A small image embedding model, trained from scratch.
Training: soap at rate 0.0018, 12300 steps.
Rows from block 7 of a small image embedding model, named by matrix and row number. Rows with one number belong to one neuron. Each number is 500 + 25 x the weight over its row's rms, rounded and kept within 0 to 999. All counts start at 0. Numbers have three digits each.
Before each neuron's rows are labels from the 100 images, of 14848, where the neuron reaches its highest value: "strongest on" is what is common among them. Only what is clearly more common there than usual is listed. The data: telescope images of galaxies (Galaxy Zoo DECaLS).
# fc1: MLP up (model.blocks.7.mlp.fc1.weight, 320x160), inputs 0-159
# fc2: MLP down (model.blocks.7.mlp.fc2.weight, 160x320, transposed), outputs 0-159

strongest on: spiral arms: yes
fc1.118:524482506502501483559462488516523499513518487504509477485503525510492481490486491478476518510511510490548517491500521537535514482503473488501499483501437518503480486490493492482485499511526513484482476517501491467448491503493441476468523485482506476474537528457488472482502481541491509463459515485518517538525469521465511526565474499487499548499528485530507520546450452477510470454506565507502475528525443518505464491537499483498495526497517470534526509508505513455567504496487491
fc2.118:526542484510518539497523482468498478492506500524480472517465447496494484515552518501494523505459537510499504496511498497453507531502560509532474517511513498480481491507493497539546515466458486524525477541535453502520496507500532457538483516472519523510481489524547514483466533462492523538553497512531509507471502480510508505462518501461478557497497514513499481494520486475499488525494501501494483498477518525471547482520511488517527492494534566484515484499515424540501522522543497

strongest on: bulge size: small
fc1.19:538485468513511529506495453513498487531523516502458503492498502527480490480535478526450508518511464462483449507501468529505442481471518499485498485446494490493493484547495465509487545545522505523528536516499477509491520509475518478478455484482541521469473447537482480473500470510471502493456494494520523502435520497488451516458500492484533520523559523484499470464491509482499511507503537476507484515524479494521499482485542490471517500503527525479485498480527450522534478492498463
fc2.19:509509508536529506522488508498498535513432520505521504458488514471541508520531467536493491518570489535498539505445536518521504498541502487507501525475478504516491481482483535462479534481503505531496529465491504507495527519491519503458505503467497480487485489495518504456488465470479493490544463523503476504497498508543520501487517462566526503485496547492448566481503496490471512482500512541508463486478498544509522516479433503489479480516526479501522494472476478514465522537493514

strongest on: spiral arms: yes
fc1.289:503501486499494545536541492489461535501502497508489494470466474524502521495538453515501430521483503487518505505495488482457473552517494466513518486446506496523492514494515471490453496516528533475488520504499508470490487540520518494527494503497520480469496501445536514503499461524496489519494498461552503496508477547488492516496504470519488501502517462499549544496558514434500516554483499514449523448507477509523483488475506489476471537443486488491516523507524492493478469474466488
fc2.289:494505519499521516510505480464501521518509473503523501516496518485545517451535538488503514484494523520508520515537504518512471480499530477522529497497532511490512484497490508529510497501460500436497553505440511508443495493496494536514531522513428510465544488528531464467507473487519484500508500497534532500498496487512510483539487485491530479505538502457494539480460493445486522497472499465497479455481523477528484491477510491498507416473492528516503453538478482509508512566499512

strongest on: edge-on disk: no; spiral arms: yes
fc1.44:464496551493468504458480514527467525505463526536527522490495503460478547500510461503509516437515513482532515491484451461501484517497557460502530527504484473454553508531537510537493468532493504504470499513496489527472522468520499471493520498463477503466535493496456528464543468509510485481500538460491474500490475518515500497498474511510504486487499477501526440490521532495509502494514492515562452525490486513535496464503512498511535463492491486477514539518501467518494509511529522
fc2.44:521474477466499483469465512480499495603495479476477506464502477523467506511463475528491511516515478474513532504486495512489561535535513498458493506491503510498496484518475461480507524464513530521480497521522480488498518509505504521505503512503535500544502506478494504492488500517489456465506498493480481577529514534520433516479529445521487521490521528518511495555523531508504488517514491479472472486501502433510531491481520508514543491493459512496476541504493507511544521510493452

strongest on: bar: no; bulge size: small
fc1.210:464489539522512514520490495501475535491514492514461504497531487472505479576503543481485526535500512533480521512528553489502499485494566505474501487512447487503466510492534459526495539479515468508494435478505493492419475488512483500498513523460520491474535476506484540495521504498499509507502488513437499524550475514469502452520508499512487500498501488498526478495531532548520510522477518481468489522467490458473478470499515521517475478479541474521530520480508486493497527531497518
fc2.210:504558451482485469526480512440471496502467495520545468476487497551525514456532471519505499507484462458501478520494502520485514561494480534495480565491495494492492485543527527526499494507476515484503504510527504556544542519514479488432518478547520504492492509463514495477499497457509471500483488518531443486458482489497472488488478516502521483487491501496490524470482481510522491496527461489506537508502497520466488477524502483479501488500470462471462482500518488505451473485470531

strongest on: spiral arms: yes
fc1.265:521472549480511479507465499501492464508492500506480509461516448485504514491483514520483521541531470494485506507545509517529516480542489459503470508473494550486505500505499517499475455517509527487445497525496487499519480533556538529446490506521499498551539464529526550480501514461477512502505548452459499465481514475505499487530498465527468536488481481481543498522502509496480496516529525557495468520520493502520511536494558468515526506496521503510489505463460486515494517525528522
fc2.265:512565449514505534515527527534513506495505453497471471513457472515500572501488509476504480531499527508495480507532507501495472529480512488512508506490477488484541498529476484475483507519520508484536475494471526555480512512497435488527513516456493493555496511491499527503508496553490476461475496523508493481486477546501545473467489497492540478512496548506475513449526483560487542507506506535498479501485514463523502478544506518473506466475509458488514510513557504508509501510477504

strongest on: roundness: round
fc1.88:453527485465521531495472520525506523469480513489503472542479493521485470495494501508499503462519449512476516524505526498488547542503506488473522476485460519510500520520529486500463518457536471558475568489506495520486497492539472500532518478484498547496511493530534472508470478476541498522474499473484464463499470494504496505486495535523499482535530463563503503501516477491507499449478490550486507456489491471515494523501545503474485524504469466449507472466520518524522458503491519
fc2.88:484485524534490485495509504537452473498550524491453513500466545526483446512503485536472508501500518547482503494527502478516514511524507482533528523482499511492482531497553525512521506475543492505474503512497502519484498487491498501472523537479461496507497523472484501498482513536481466527546470499512539470518520494471491460527544446503496512521514459486493474440512543509501480550478521493485481488502511540511520433488476536508521528497490502497546453556490533516480524530502500

strongest on: edge-on disk: no; spiral arms: yes; bulge size: small
fc1.283:517504542528460501493483471510463500511503494472485511493483498493527516453471491508517483466468472500505498523533477458513490481506496539480510441519502534494480470508501455494477486504516514501483531536466488450488490478521513477538548490483492525499506556534499541493487512498496540556493480507475469494498501495457477488527486481518492505513526454542474494469526520488487499504521511472463468518492481492508459515474516488467493508444540472465487438504494485571524486468538523
fc2.283:481456521507514507491463476510505506506508464483465456439479485525513507463486559503493465520508468462504457522516500493414529479439476524472478477497513513510521476506509494468495502523503484475522500474523505433558491489523485478528509519514540492507528489504486489468489520513470509521504503499470487464456527479480490510497482497454518513499486537516513475486466495498465502481521502510504490529470437482472499548498511492492491515484510467514476496528450482531484473513476465

strongest on: edge-on disk: no; bulge size: small
fc1.73:484455496483509438482479482473497503531503519460503521495497518525457504485456498502469509456492498536459526519525475519492503488504520525508520510523544485492508518480520556495479484575448520490501489516492555530481505483496477461507464531458516474476505508492466547463462480554538513494480481481493511502491467487478534535482533501482504480546486508517513525528522486510480504494497503510476502526476489481510457493499489455540503495484539546480510558524509497506504498482515540
fc2.73:489534513481484516517502483506468489457553480524477489523524513485500494524551488479486456521489486502492479516486517487500509490501518495525512476548482518505501531523509517517481499493519520487520482493522533542474479547499534490526520473516527533533470507489508471509521519491497443530559502516454485483466509440504484484481427502522487494516497482500476507493537529454514504478511494472511500490447522507484446467533489519467499492519536470505433493515467487494488446451530496

strongest on: bar: no
fc1.213:488539518505492536515471461514495507514489533463424462466499494507517504541490475489528521497528490462472480501545475533483553515521489514530455464484499522510522475514545548483513529485482467519489489463501437469519482462502500502455466465486527521516487506508501479492484511518540496507491491482457484509542529513447492528467494498475546487511483483478512494496525479508524449538490459526530507495505462471513501468494515527507488503498474470453476505508523518523489507494508470
fc2.213:485509536494555489512520496511530519517519493488511556493513488483505541481480481525539507501478524496490475492477503492532496499493454524451516524495480549487508522483457496512500461491529526485512525547513512515485471512471495508504514487542526458530503466475478513472531450515551539487473507528497500427486548482461528538534502513490493445449503494513517514481539505481504519511502485467535510506523498535510509509537477477500497542494466450515505525488482532510497532456484484

strongest on: bar: no
fc1.194:459507471459488486516471479494510521494512499508549499539503443532484490485513508486465537515478460511479495509538484526508464536516502517500453521460498484503520470460544523508537516522467471493465490504496519538499506493510470477482556501548496476503530475480503500468491514547519555477509500500491520497526533475550529497525481469500538506447491453507486463450503508541548483517489494476487473456494536467491459499451519497489486506506527487483520504518496510474476493515505489
fc2.194:480526484472458489488475538498526494566496534470487475498468507485494531505515502499481473459529527482517519513534482541464458485490490492519533481494505508489470475501508505527524502494490504465443514506494505447511540466505533506526496539496516484523463477453483470520484558539515509478466485512497505482529509516455505453499486521474499512478518540475478489494552515458503451494543470516502493507528438487519504476496453499506526526525490507525455482484476510519466509499518471

strongest on: edge-on disk: no; spiral arms: yes; spiral winding: tight
fc1.82:472493504508553534479471536447523480454505509511531508508483497502500445528490453500451541512531534516492498508513509499512491551520502512515499509461465496486525517436483498481492515527459468507539506526497488502489519495532480513449486483491478555465515451534543490514529482493523522501488478523526554492505528493535498503473480506481478516470528479508483467546472519482499527494477523507496482469471505494490514480516515474482535531493491514491473505527518512455564503522533488
fc2.82:536532476519511445497506470496472480533457518483468499456500496496516506525505465505492501450502472499509484535522504506508509548505464523491490534460487490523499475520508513512524536463505491485464494546526515490496510522450487514500512526506535458488466466501500478467478515495535487486491474501491451547499503474509546469501500503535473465472529496479508510501478481475495495478483488495510542498545536446519475497517459499481512494488487562470528511513493586547492472509490521

strongest on: spiral arms: yes
fc1.226:484479491487502497559488503511497484468537480471468515503519487490495503497494462501499516501521522458485487502529495574510463491518502569497518498554506496463485534490513531487451485509483471496532533462495507523562513508471503527540509495531448493515483522489490491470514525493537473442489544498475538518488489479516527496492515485496458491472441520485496496494494495521530516505478533564499483499492498507497479499426525466533491505497480541505484522515512483524513472499466486
fc2.226:539521437490538520500468510515484512483500487487495542518505510514461532527497532515526464486495506523533528491494491523469504500530487453476510471498471466496495511533513507490448526474507513480497468493522523490453496537461510513494468523475511545443509486483522481537495477490473489522485481512544506516533523468434489500476541489504554494509539491512456503534538505479507520520532477484462485490508498483520512471508533530503476482491489489545472456513442540502494518534500517

strongest on: edge-on disk: no; spiral arms: yes; spiral winding: tight
fc1.68:485527450498499457521478477480484510489508514522481529537456535471449521531494459502521498502457503523491493476496533475496502522469489504490486482515483488466507513523538490489484482481511490548501518572500496482544462527475493512475492478453522509521528433513470540508466485541472500506511510508517521534442504494481517485503446518501501529479498491505520542450510536520483543449527478485520489495493518460497488443561484493521506496512477518504522519483509495504483517486509512
fc2.68:516544500515470513495533551507479502485471459504508488510477431504517529443476498510495533506528473487516519483530490521529492502488501525476495534517498469489502500506509450486507534519525493518522506479498539522513510490536509508483512482509518537488486524513535555482535498515517504485504516501517488504466470528545458501529528480495452436494498542547525513459475541459525506541484483520462503512523476520501462516489493462462472497499513496463485541479450450483516516496494476

strongest on: shape: featured or disk; spiral arms: yes; bulge size: small
fc1.135:493451456516516525508525493487521477504466507523524529470532495511518498494505507483471445515517502547474462501491473495500482496508464490490502483492468462504510511545447481449486494460493488466524478497516478519470497495495543458550500502469513506485524527472515536533519501475514527493453483524500508472520514503539464509472483546485471517532515556493525480527499480479508500467484487492441534459521514480500487494493490480482521529546494545486532536443464516487513527475495501
fc2.135:483484525477502543544523506509449507498504442490527520493468543532542536504523513482535524517539466481518511526534520492512528520476497497484512477480481548520495505462490491506464519546517507507473495476471508531507474539494525505453475529515504501487499479522479473452500430482453506520493502487483495494539502512523493435484509473526523473490504486479516516470501460520537479473526503476486515538508504525528485469529456504489489479513493533474477481494516508469553502457470518

strongest on: edge-on disk: no; spiral arms: yes; bulge size: small
fc1.254:528517507539489496489473504464527484483467541479494463492527431488494470494511524478469466448529512511522519518520535496519519479496467493512529508550518453513507519448503500481481499525532485498531529456537488493486473481516486552471506498553493481558475507480484491483503482471487523478498513474542521512465523474471485502508505510498475471477522486515487491484498523476500488519498492530428516480491523479512462523494511462539523473492485496475501460456512521548512488522476457
fc2.254:510471494510497480516538526498529507466494499503490544518514523521501514511522469515561483510460534522465470474529456494517471517457499489466485490520526468458518475480513502497501471514497498477508509514524571426513509531501447496523435485516516499463547510520494471512546534513501509493456504492494513489481531539517533505519528502480533461477496527532494516494522479520520493498528481469458524497508474514460491519494473452503506515524492512510491484500503564505485515498516546

strongest on: edge-on disk: no
fc1.117:502470501487502533459544496541473437475487483491500541481492492491502514464482498463510522526498504494447458472532497530474497456449477557491476475513477501478513515505547505481500488493519485522453524473528501489481548503454442481488517510502509481510482481494517506512541526511478493496503529529456476525508537528472509520499495446526475496514523521486522546505468480509511500517472530500487510510489497520527498546515446474485503453517455526485505539481527477505486519496463510
fc2.117:523482506500493480533524463529473556472551502539470490533548463482482526486532472510518499486505487515533506482546501483473478461505535501506466516525484525478490503504478465553468537537521492500528527512485486503537537502514532510488511493432509515469551471480494483484488519525496467519465469506538506455492517508526511507489486518541531500490496493512516469497485507511493531502500517540510515482492508490457506460504552494487492490509494545524541508511474560473488542515537478

strongest on: edge-on disk: no; spiral arms: yes
fc1.153:533487478487499529520520542488503524510508506468490479489474490496477464507488543498477502490466491485472519473513470531467527538526483422493487517440499491510492454460491431471487463498517447494516466529492538461502491474505501522452541548512540471490505482501511489489505511476490491489472487526505496519502472555548520521525486507517513524521517495486503506490478527485488521481504536506494484465554454517497492503474521474488513497532509510503509498528491481536494530492454439
fc2.153:434515527539538461434483511435513492471526535553488480488436533526491459492446470464469474501479487514499474477525513499557490485516516511506505505506462488494529489480497503494548514516539507514519542494498535483504496523515464518516489470484479519512491501493514508507501476522498485487505526522498492475495519470504516492476446503525546495496499524498500518523513484506447472494474472471495519489460486486497538531508460504480492487485527523486528472457514472496516500443496526

strongest on: roundness: round
fc1.149:473472492477475489497528516472517486529500515488498528467510514455533541505519470463460523491502506503460494494488483513524500479546509505530500504510514555518463486512465532523505483512500519504448534565460515555489516503500487498481550494466499505512502479516532479532516482491491498527507418481484501528464505504505495472515493504494513519542498511526479507494520465491536490464529525556556492510474544502491519500496453483469547474500466475473523542484517510521501528504462506
fc2.149:522514464456506506479501489527467520496492533520481496507459499505535547492517522523509512475483506496504514463477500492464547500482494508489480519466510514521525470459518491506471485483458468473486569493506459495502457458515527472524460493488478510497465514505466536467461514509489543516474505484513502512508461496550518544462474459498511474467511509462505526492528487534440499537483441519495495480527519463528480489496505474522494491522475544486486498489487512474458516516477455

strongest on: edge-on disk: no; spiral arms: yes
fc1.204:499464479487521495474468535456478519460500459489529519495475515531509424467522461503517449473505517523492523489467437525496518434485489481505515482481527505508525519487498464485514511482470517528497509497500550474518466501485505520523477508480517445486515512508510485502499496519524490564504455529477507478469501481483478530511494458502505483483507531517510542493481521453522477529467501502488496523448499526489468458515481501488492500511471452506465539489537495514502461489473477
fc2.204:524537493496498518551509510520557512525456495519503525564449482518475513475494496506505476533493532489526465535519495501496488537510548504505510498522518534481506498495519489482521522501544530487467520484481486533473521497504469526511481508535482517487483483529481487476456506550509532533534493473492518472518487486476495500542514522525508495511540541549485464497508455432538526528470509502515491512518521501514526506477550463514452495524505525531488496497522498526535496464457519

strongest on: spiral arms: yes
fc1.300:470486499515543509503496492518513465513524482474466479471508455470504494542486485451524488466525507493489512501525472469502477478479448533522498550487462513493518544507475538517463512537558512496500481507457547475478549489506454486525479536487523512505538509537516481519473462521488481496505505511524477528482506496537516489471486519521510496444494461506473474533483489554471517509517487520483485556527522443542480504516530480517476529492501496472474493484513498482484509511508471
fc2.300:531503505475494493466546504482501510539467500508488533494501520527465510513469513508537457523487458531499468522510461514457502500516523468515454538499495510468497484482521535492511495512475500496455478475528524489487531452483493476502524550509482472480492468531512523527501511519489503519525501536510474525461536519446520527503522492506536487516508514500449512476512502433497501498543503506519495518558486497465514482532506532454514542526507504469483507491534577525518502506502540

strongest on: roundness: round
fc1.32:444514498511515515481461518511455445507468481532472484519483477476528525444517450515449508421478495493489474467482514478467516495492534505476496477474472499470477502485506465458456520491494493492534480568508518548497512484509502488538531487493500511483509458512494464472506498501469479483533522479516480489495497479499477488496512503492525497490527437483495502503548522525482530493459517515548494521497522548487495523520491501514499513455537470462522499499500511506513526505477470
fc2.32:519495479472518519467530542493566485542492463496542518534523515497480500479521479518494474513467450492530525501512486502471470505523490490544452500455480523483534504524522532482554474481487453524491528465555496523495458490486509512485535494486493509495448537532508495539525558471515490537498472543472495525483513531514496505515480517471488521483503505496484520495499488492480490499558468481461505466465476481515531492484487541487513500496497502471480495542498503459499461505528500

strongest on: spiral arms: yes; bulge size: small
fc1.292:502483472525543485466453503495511491525504515454487502485453488535479489461543425495508466548498473526498522465499506490487499479498478485495468481500521483523519484506443523477484508487499464476458493497558505505479491476564502526494459462520508486487491505481512436487500503468474516455501458492496504570494514503511428515487505494485475526478503513486496488496497511496487467482507520485515516520525528521508465480489455484498462475532525499488538479484518511470479478514485527
fc2.292:535472514467472519470485503446485486456505502483531475552492492462474499501524536459476548513529511485478470466473508504494424528491545505488502471486573483493493502473493487495480475540510491475515518480459500489415492501546501479510526520496520471471493487518488465508502501497542506492475457464530509498513500471523509501535536499495493519495497494520523504513469505505509461509512454492477521483489488481479524463520492477490503477503535478524481470501478493447519512508544525

strongest on: spiral arms: yes
fc1.10:447492521524527494501488505497517559489539471516474470489496430519515479493484463485505445452548532475510505463506545470490519494529493512521468490477490488443564496517503494537489491537525459482494511491500486500510499507495515522531497517498498500475539498474504539529561465467492516481515474455494535513491503501508478528547500547507486500509512455468494500500453490520493483500503485499476492533473455476497499512546513475491488508508542474486521540513494532486519511521469509
fc2.10:525508498522497502510532515485486531506480464442523501486526517529498531545528505501531519462506552508502467531512510502486486489471495461522482512472478526529477474487465481500478484530552516500516468499519525447491493508524438516529558522504499507476474480497476487498480524486514521505478453499523504490518517482466549533478488497534445475500468531480474529529511536492474510503476476507493485530526493522526431490491474544497502523532521509514521523458522505537533506453501479

strongest on: shape: featured or disk; edge-on disk: no; bulge size: small
fc1.169:497538462443453492489463517549492472504501485496520524498496498486542547477475550492511480491443530513500493545547534508491518415522539462518512507503505465493526504490535509508486514476488505518516500477510559536491473467470487461494468527516544494508476491456518486470523522532532515522498485502532506506507473481482516519499480487515486474496448478480500464498460502492486473486483540517495507531517511509538507482484509525480535527490518474477462507512498535490475464496488476
fc2.169:492481485528540501526513483508489536514512462515438505524526569473460504534513492524511527508486447488496499541554456482504472547541475479479497523479513510508475539466466471505478513542479508495502439470488537485519543495486472498510528495509504523478505505526493535493482535499489476517496477517503508465512508509463472511498512482538462505521525502516521488514521455510533524476513501486530480529472493507475529482524500511534514496527483489547495482506526428495490545491503528

strongest on: roundness: round
fc1.211:457491473508530457510480506505500493543554476495497504485483473492486491502507515512509461431474482472487496518458532519494510566490512470462504474489489518508541503481482479511511513512518519493493501563542497557525540495445489509503552521494540499502513522527520519495512469470501493505495502500505503497493548492527517503526502519496463560525497467458472529535541461515496487479451490513526506471514495522534465500473492494489519503472484513504480514491503464484472513454517557
fc2.211:499459533460529496522512473487523523511557510479507480484447530495539470529504521466484528517490471528495496480489462511463484487483506485511485509496493540491508472508527500490462495521494495507507562528523539499482447482505503461527526481484484505494486470502539523540502473519479448572495511490507472561527512524538490518489525485470521483476489479536517473518503498498507491523541508493535513469492511510521464513483501447475502506536532497490543521509533505518480454475510448

strongest on: edge-on disk: no; spiral arms: yes
fc1.11:521479528485473514502489481535465519490471465484445520508483509534543476515487503453462512502505545546511495492541488505495533525490496526520550509502495484522490493488489506517522519504478525529525525475479457529409497538497486523487522552519562502497479511485462483549488496517484522537500506484501481511495525506514492478494499510483499451518506518547484528518520469489492501473480480495547490474515543467494518486487460503497473496522518447493492490482540531506451480537487519
fc2.11:457477538498497461520516502458509450486526532445496480491481527507507453536501502542537480466514484452503474514464552517506531544495492485468504493484516522520463487504474522511512493510517507481463451523516541440531475499505536483508527471502482463493530483509519506495476470482513496495506535510519537506496491485532506487508496520470474538522475473495452456473491505538513519516544525489480525545468470522493496545527502472485487521489466464489509459482466513491475494500490483