From a checkpoint of a small image embedding model.
Training: 12300 steps, held-out accuracy 75%.
Rows from block 3 of a small image embedding model, named by matrix and row number. Rows with one number belong to one neuron. Each number is 500 + 40 x the weight over its row's rms, rounded and kept within 0 to 999. All counts start at 0. Numbers have three digits each.
After each neuron's rows are labels from the 100 images, of 14848, where the neuron reaches its highest value: "responds to" is what is common among them. Only what is clearly more common there than usual is listed. The data: telescope images of galaxies (Galaxy Zoo DECaLS).
# fc1: MLP up (model.blocks.3.mlp.fc1.weight, 320x160), inputs 0-79
# fc2: MLP down (model.blocks.3.mlp.fc2.weight, 160x320, transposed), outputs 0-79

fc1.211:467561509459431423468514511459498494542519538433469486552506469472475546515529523462481463565502494388428474458510486509526581575515438435520467534444551501501457503530483512498606518515581538539443514527559521506504495528514526470495454551
fc2.211:510449525494547522486533481548528530460492446500545505498520528500485430424509599505516534459519538488488412586506463481432590501442574539512551526549475520535537488495547453485519521505481450457449426475446520498466437452463514511532535480
responds to: shape: featured or disk; edge-on disk: no; spiral arms: yes

fc1.162:443550547497500510498463487589509519530471488536518493574503504486553570532522477450511534490368425561473537421555541471447478534469477452490477524471500510445486484538532509524519542460444455525508419457531510467501521466484492481523525478
fc2.162:429530465580546437557481483465561485554434550486519480491479519515569552531565564544575411519497556422504472507498466443482500398432544452520448529440504525504529521531528538470469517460526450511575473586420561508475474558469485510496523522
responds to: shape: featured or disk

fc1.174:545464438451404548462486466476449497499547517495466517451438420430603550521538570485539473500447494486531469460440485490512481466496507560428493538484607448599534465480544473524492499522544467487442522508513463514524493495495371488471514443
fc2.174:500574506508436411461532512506386543519568428560527483493463460444485599515585527522484487445397500506498458438481523436552493541483496468506555489476516507541479538571596494543492530532537577491536514464463466500417427518505501504454479506
responds to: shape: featured or disk; edge-on disk: no; spiral arms: yes

fc1.301:525447481489555411429491505497494492470516479541382532477551434465526546532488469535485545473487483492539495461464527553492473493436505467489588499500514559572475471517557499534553531489485490512490485491471549531506524457530540470498537561
fc2.301:530479502518439538533463519506487526489480509515473435557403488490520515536569404499507580485558416518511466418530442509544499490489426437462439468545493445556470534540443494493430497568551434504540557491503486568494507430585506526508507492
responds to: shape: featured or disk; edge-on disk: no; spiral arms: yes

fc1.65:509424551461439496430453449520498511506505529467492588587522483456482553487516461546498487495504443489515464507497489430452471538490522507447455501537448510491487520502497518573512509546482475492432501531546482528402474454517440474541457515
fc2.65:493530576473528546495541533427487494428464471472517466461546488561477516523521488458478572469440500494506539490515452483502478544529502490547477385485458520471495433451415527469475578434498488542518569493505471502482521518469519500558504450
responds to: shape: featured or disk; edge-on disk: no; spiral arms: yes

fc1.51:512453442507566508467524452493523516459512527464431508465477519432435451557476464521533525520457473451506489400475496492505513507496513506502504542493501519536503547555531446577427506472477552509471450441459576494441577489478502523491488452
fc2.51:485568449495461528533473507494521575525519484522520502514458405480510505331471399512445505503499458520447479469481483481541421516484519437469505484558471482459486525442494516522458526520492527496507550531489524495419469494525519494497451501
responds to: shape: featured or disk; edge-on disk: no; spiral arms: yes

fc1.306:561473491560455430469451465450593466460496549502541544536489461523538483506522540474495514470515563605493521399565441512506510507545430526558509484597518499508545487539499500522501515534441542467511455494540455555442538516453529524463527476
fc2.306:425499491454465582491489496511439518503472527425475504497493514515547497493454560473557481523565474488518485469420526540393521536519541524483506522529517553517481510486452605517440437533550505531483547484494504493508424487485514512560471536
responds to: shape: featured or disk; edge-on disk: no; spiral arms: yes

fc1.10:487560445561465482532381492428514485490525492466465534472451539443534507506494437545505504486533476545464542476514476475486544469541547535465503510488533437531503513469491517479494477521513548531469498425490510547500471530570510479531511482
fc2.10:548510462459425505447536512505443529496536426492496440490521495501509520499511527462465545527483489479585489529526451519527535534458433432538522511517458562508503489408460460480432488507427474514497507518462499592514422465475472548472495446
responds to: shape: featured or disk; edge-on disk: no; spiral arms: yes

fc1.278:489444476507515507454422505554503517504456576467434576434444545499539503518509544578488457452527428475549373557479535478442486522509520515485499552475529553458566545529590589513462568486530530511502552455532530507549516510463468511492523525
fc2.278:478463519527474571424474492500521524476536477473528494448466469517449510489512489509400507444439463561472435501537459497450502507529523529559489536476564520502496472497499566536428438504466558473519480581432499518496503516525514486544514412
responds to: shape: featured or disk; edge-on disk: no; spiral arms: yes

fc1.276:534591491491466491504480466475554548519584536472447491490492462491587473514500502491522466463519515441529488489503483475472465547555580462508462512452499543502497491498522562535536500500455440484526510571486529449582451565511540564437485548
fc2.276:413453476527510545485563548460439465493466520525496571495506478545436513519527536502483514533494490463544493558548498482486488472504503489514527464500472432485497409477562518461424481481549560540519451463498502435537495486467529538516539521
responds to: shape: featured or disk; edge-on disk: no; spiral arms: yes

fc1.95:553375454548440542522527445562506544544576450509485508518541393493447436546547484452507507498538484480515476500548446469545487554522511575507466444496507505486548537488474500553540485464532510516484543555489504424460532552532425498506447475
fc2.95:525503486427506587523472442516503505528469530456478524551522523458493482470503493411562535508535452515507519445521488540388559483495504488421525491479513487551483465411536503486506510447491467513563488553541464478558471518476477548410503505
responds to: shape: featured or disk; edge-on disk: no; spiral arms: yes

fc1.215:526451525473433512456531495575494509495555467507500496555426442511522503510520466546528449445492535516460433469503454502525522530502483563493517472522477523551542562550488531523503474510512428580501542443530472501425558444550471443503471534
fc2.215:529475462492502531496466509562599440532500456481498516480544459459503511448504526519531517567488543481495500489538522523507509533451458568498479519479506554550543477580497431483473518460480502525505558473455469466524549454544493514472486542
responds to: shape: featured or disk; edge-on disk: no; spiral arms: yes

fc1.92:452489513483465497447555481562575501545545524464486541486518513495506542486531458450502511602519451566491494554447509449460459515495548493549480476558521440514446451523497534502564509455503578460496528523517452480490526483484496502612540505
fc2.92:490486496525512486590515506520566449495485470485509434591534556491493517463571571473582488501450492468491442490506475555499462488559536458528468554439462512538506491524466546510499505508578577525481475495547532495481520452510509491427475540
responds to: shape: featured or disk; edge-on disk: no; spiral arms: yes

fc1.55:543509495470479429478555479584448574440505455599536463577513451537446447443503502470525519519513493464511489504534537411518508536458500480498459508477414486443483454501489514500543494444501425468455493472513578532474496461558559532496429538
fc2.55:525491545544444505469438501448455487486491514541527555486479516484486638517520550564456483415505489473521491478561514466475571479523521491452517500501526553508476538510466546507517455505528522382442434479459468566485494492457500519470511484
responds to: shape: featured or disk; edge-on disk: no; spiral arms: yes

fc1.75:548428444489520465502524557509443507534538492495516530486586543480483476560515462531485474474478450472503539433467529437475452486464460515481492479515547511525475523424483480440447497454462497594543484548549521529496448478511426521529526500
fc2.75:504506465505562415505463498553469579539468506540547533510519464509545592551514546496493490493502508501502492502431550521407573493473463485538549547469547499488521477538544467539466494482549493450455485516551502520515525533521467517504480491
responds to: shape: featured or disk; edge-on disk: no; spiral arms: yes

fc1.109:542426442539528496518485504481531515463542464513491559519506457556485497411555534475570528472526506586509452496421471466516564471495419516555474534528462526444521481576499470531482454474481509474471456511558496524500505472587527424503535497
fc2.109:476492460481563486514530517511515515560459547533513555512532475467610474597494511501574519495540509504517500495475510504437510463503546533481565517522512498456553479506475514454459487479504486551471558458481487418571405475487557431533564446
responds to: shape: featured or disk; edge-on disk: no; spiral arms: yes

fc1.237:472456529432576527553494461504424540463528520509528505459533584532411536549491535481495563496486504529516491446408458511450538486503527492511520466509386547499546460484531574512515491457540518544498598531458470545520412494492545479580484482
fc2.237:444520458395526556446517466457507479455545510481525553472500489503534497498461532573505504444558454504505400524445443389493453506473503454476520521481478441462460561515485469512471446549464457507494495471558440455528460485456484484471465538
responds to: shape: featured or disk

fc1.123:452567443546472466460579477518475516498541513531448497571544529480494502452551561534451514478515499524491470542557470591495616517479526459538529522554484496495523468497575540483539498518485513579535496502522509550537488495384504450459485445
fc2.123:479600493527534490473517538478502465481436544492502479422457441547470500475432498522473469550527528497512497458465496489511498436474442583455527493450472487535464469527462534503577545510469450517526455447479525500506489534415583511514444522
responds to: shape: featured or disk; edge-on disk: no; bar: no

fc1.252:548472527517457479523456472514459586493525476465498473499466464482519389521523553464508506468508493477548483486459523461485459516497450491455536486458452542492554551530527548561499565505431460442486439460512509473488559468470535536499501494
fc2.252:562495536525512438530480447514471530469449469557462540488530557465461497500452568487568506512501546591498535497578494527490524501413526502589497554463465427454488472515513497503537500528592519575540472520509487552489473481523477488537488534
responds to: edge-on disk: no; spiral arms: yes

fc1.195:505510551467544520533524514524534573571532504465541444507513509517527518502479501546583557443505520572510452451440474508479439526506447487516499504508473494553512494492546483519503548498465520567489529486514456474497601486525533534639519416
fc2.195:498492459490478532477480516500437494458516497504519553488522506467497429509487444541488461504503518486534445529597519422534487605561509504468451515452502495470518543453517403491424486493500418587481512479518551519530487492525547519525494442
responds to: shape: featured or disk; spiral arms: yes; bulge size: small

fc1.272:488569506464514502464489503500436512481534470572483517501541495479564481553523491492506468486520494470416418472463520432517511480472500499460481480505527561510423529463438468466553560522479461495498510515510567523570482491482457533443557477
fc2.272:396481483400492484444503446537547505443522528494458534503511455531453465449501523612471578495519467500475477484513552405449563455458452507535533572457528464550510510585544549457464433534434487501479488508509529494495514561437547498480514471
responds to: shape: featured or disk; edge-on disk: no; spiral arms: yes

fc1.260:503486491445507495486494480527450428564532551541524530546436535487541559582540456498425531463501377530493443464486517495574474507453498511456454521413602533516467484457568575503485489455510476477547516486489406541462501541448519519431456506
fc2.260:480550366499555443564482479508531485487484458491518570463506458500496550511545528454510578503584551513469519489519493496489492489404401486525491497446542500445421542526483587546535587529430504408523500501490506515490466444483554516524473557
responds to: shape: featured or disk; edge-on disk: no; bar: no

fc1.78:487447529526504518496610544544484558457459466479481492505422437516531481452508468503514482549442507517500493444416486545443506471483531496466459484447442548503492496525471489524490468466431448499482481504533529476468479517502497520478536523
fc2.78:558451496460516473509433487494519468505435524516451561505478497438520583527510500479504506531525486501572457503537571504527481493558509508494548486502563511494499522411467460471490541513477504470535568446595555433453534485489422522493556482
responds to: shape: featured or disk; edge-on disk: no; spiral arms: yes

fc1.193:499457439491464456496473447611515521512512531511494502530505590454528486507505528454481462447470578439500517437493505443472447537550545545451470521570519434480544535540466414463488518456526492500549581608507474475450529469478572483476534516
fc2.193:483527499448560496533472617455428522480550488493508454479515449495542529494501513515528444463509490470607489471511437467460563541517504524523469529582549487533491589565490476520531493511587484520518499517483470521477464421480471496518516483
responds to: shape: featured or disk; edge-on disk: no; spiral arms: yes

fc1.144:529511419470555494522566489490527432527504452499514493466428455459537549510540477467456497543509466468515466487437474433546499513483490542528529537581524524515502463535485464445575430521515525400499566407515492510455530400553511514515492523
fc2.144:457512530537447514521505440456408556509517566450523541541550516491513464489596498466572491481413550555481501545512536499502464528519525571477487532482548511548524524566560539510534564475511417514495474537513603512511425542509481472520537454
responds to: shape: featured or disk; edge-on disk: no; spiral arms: yes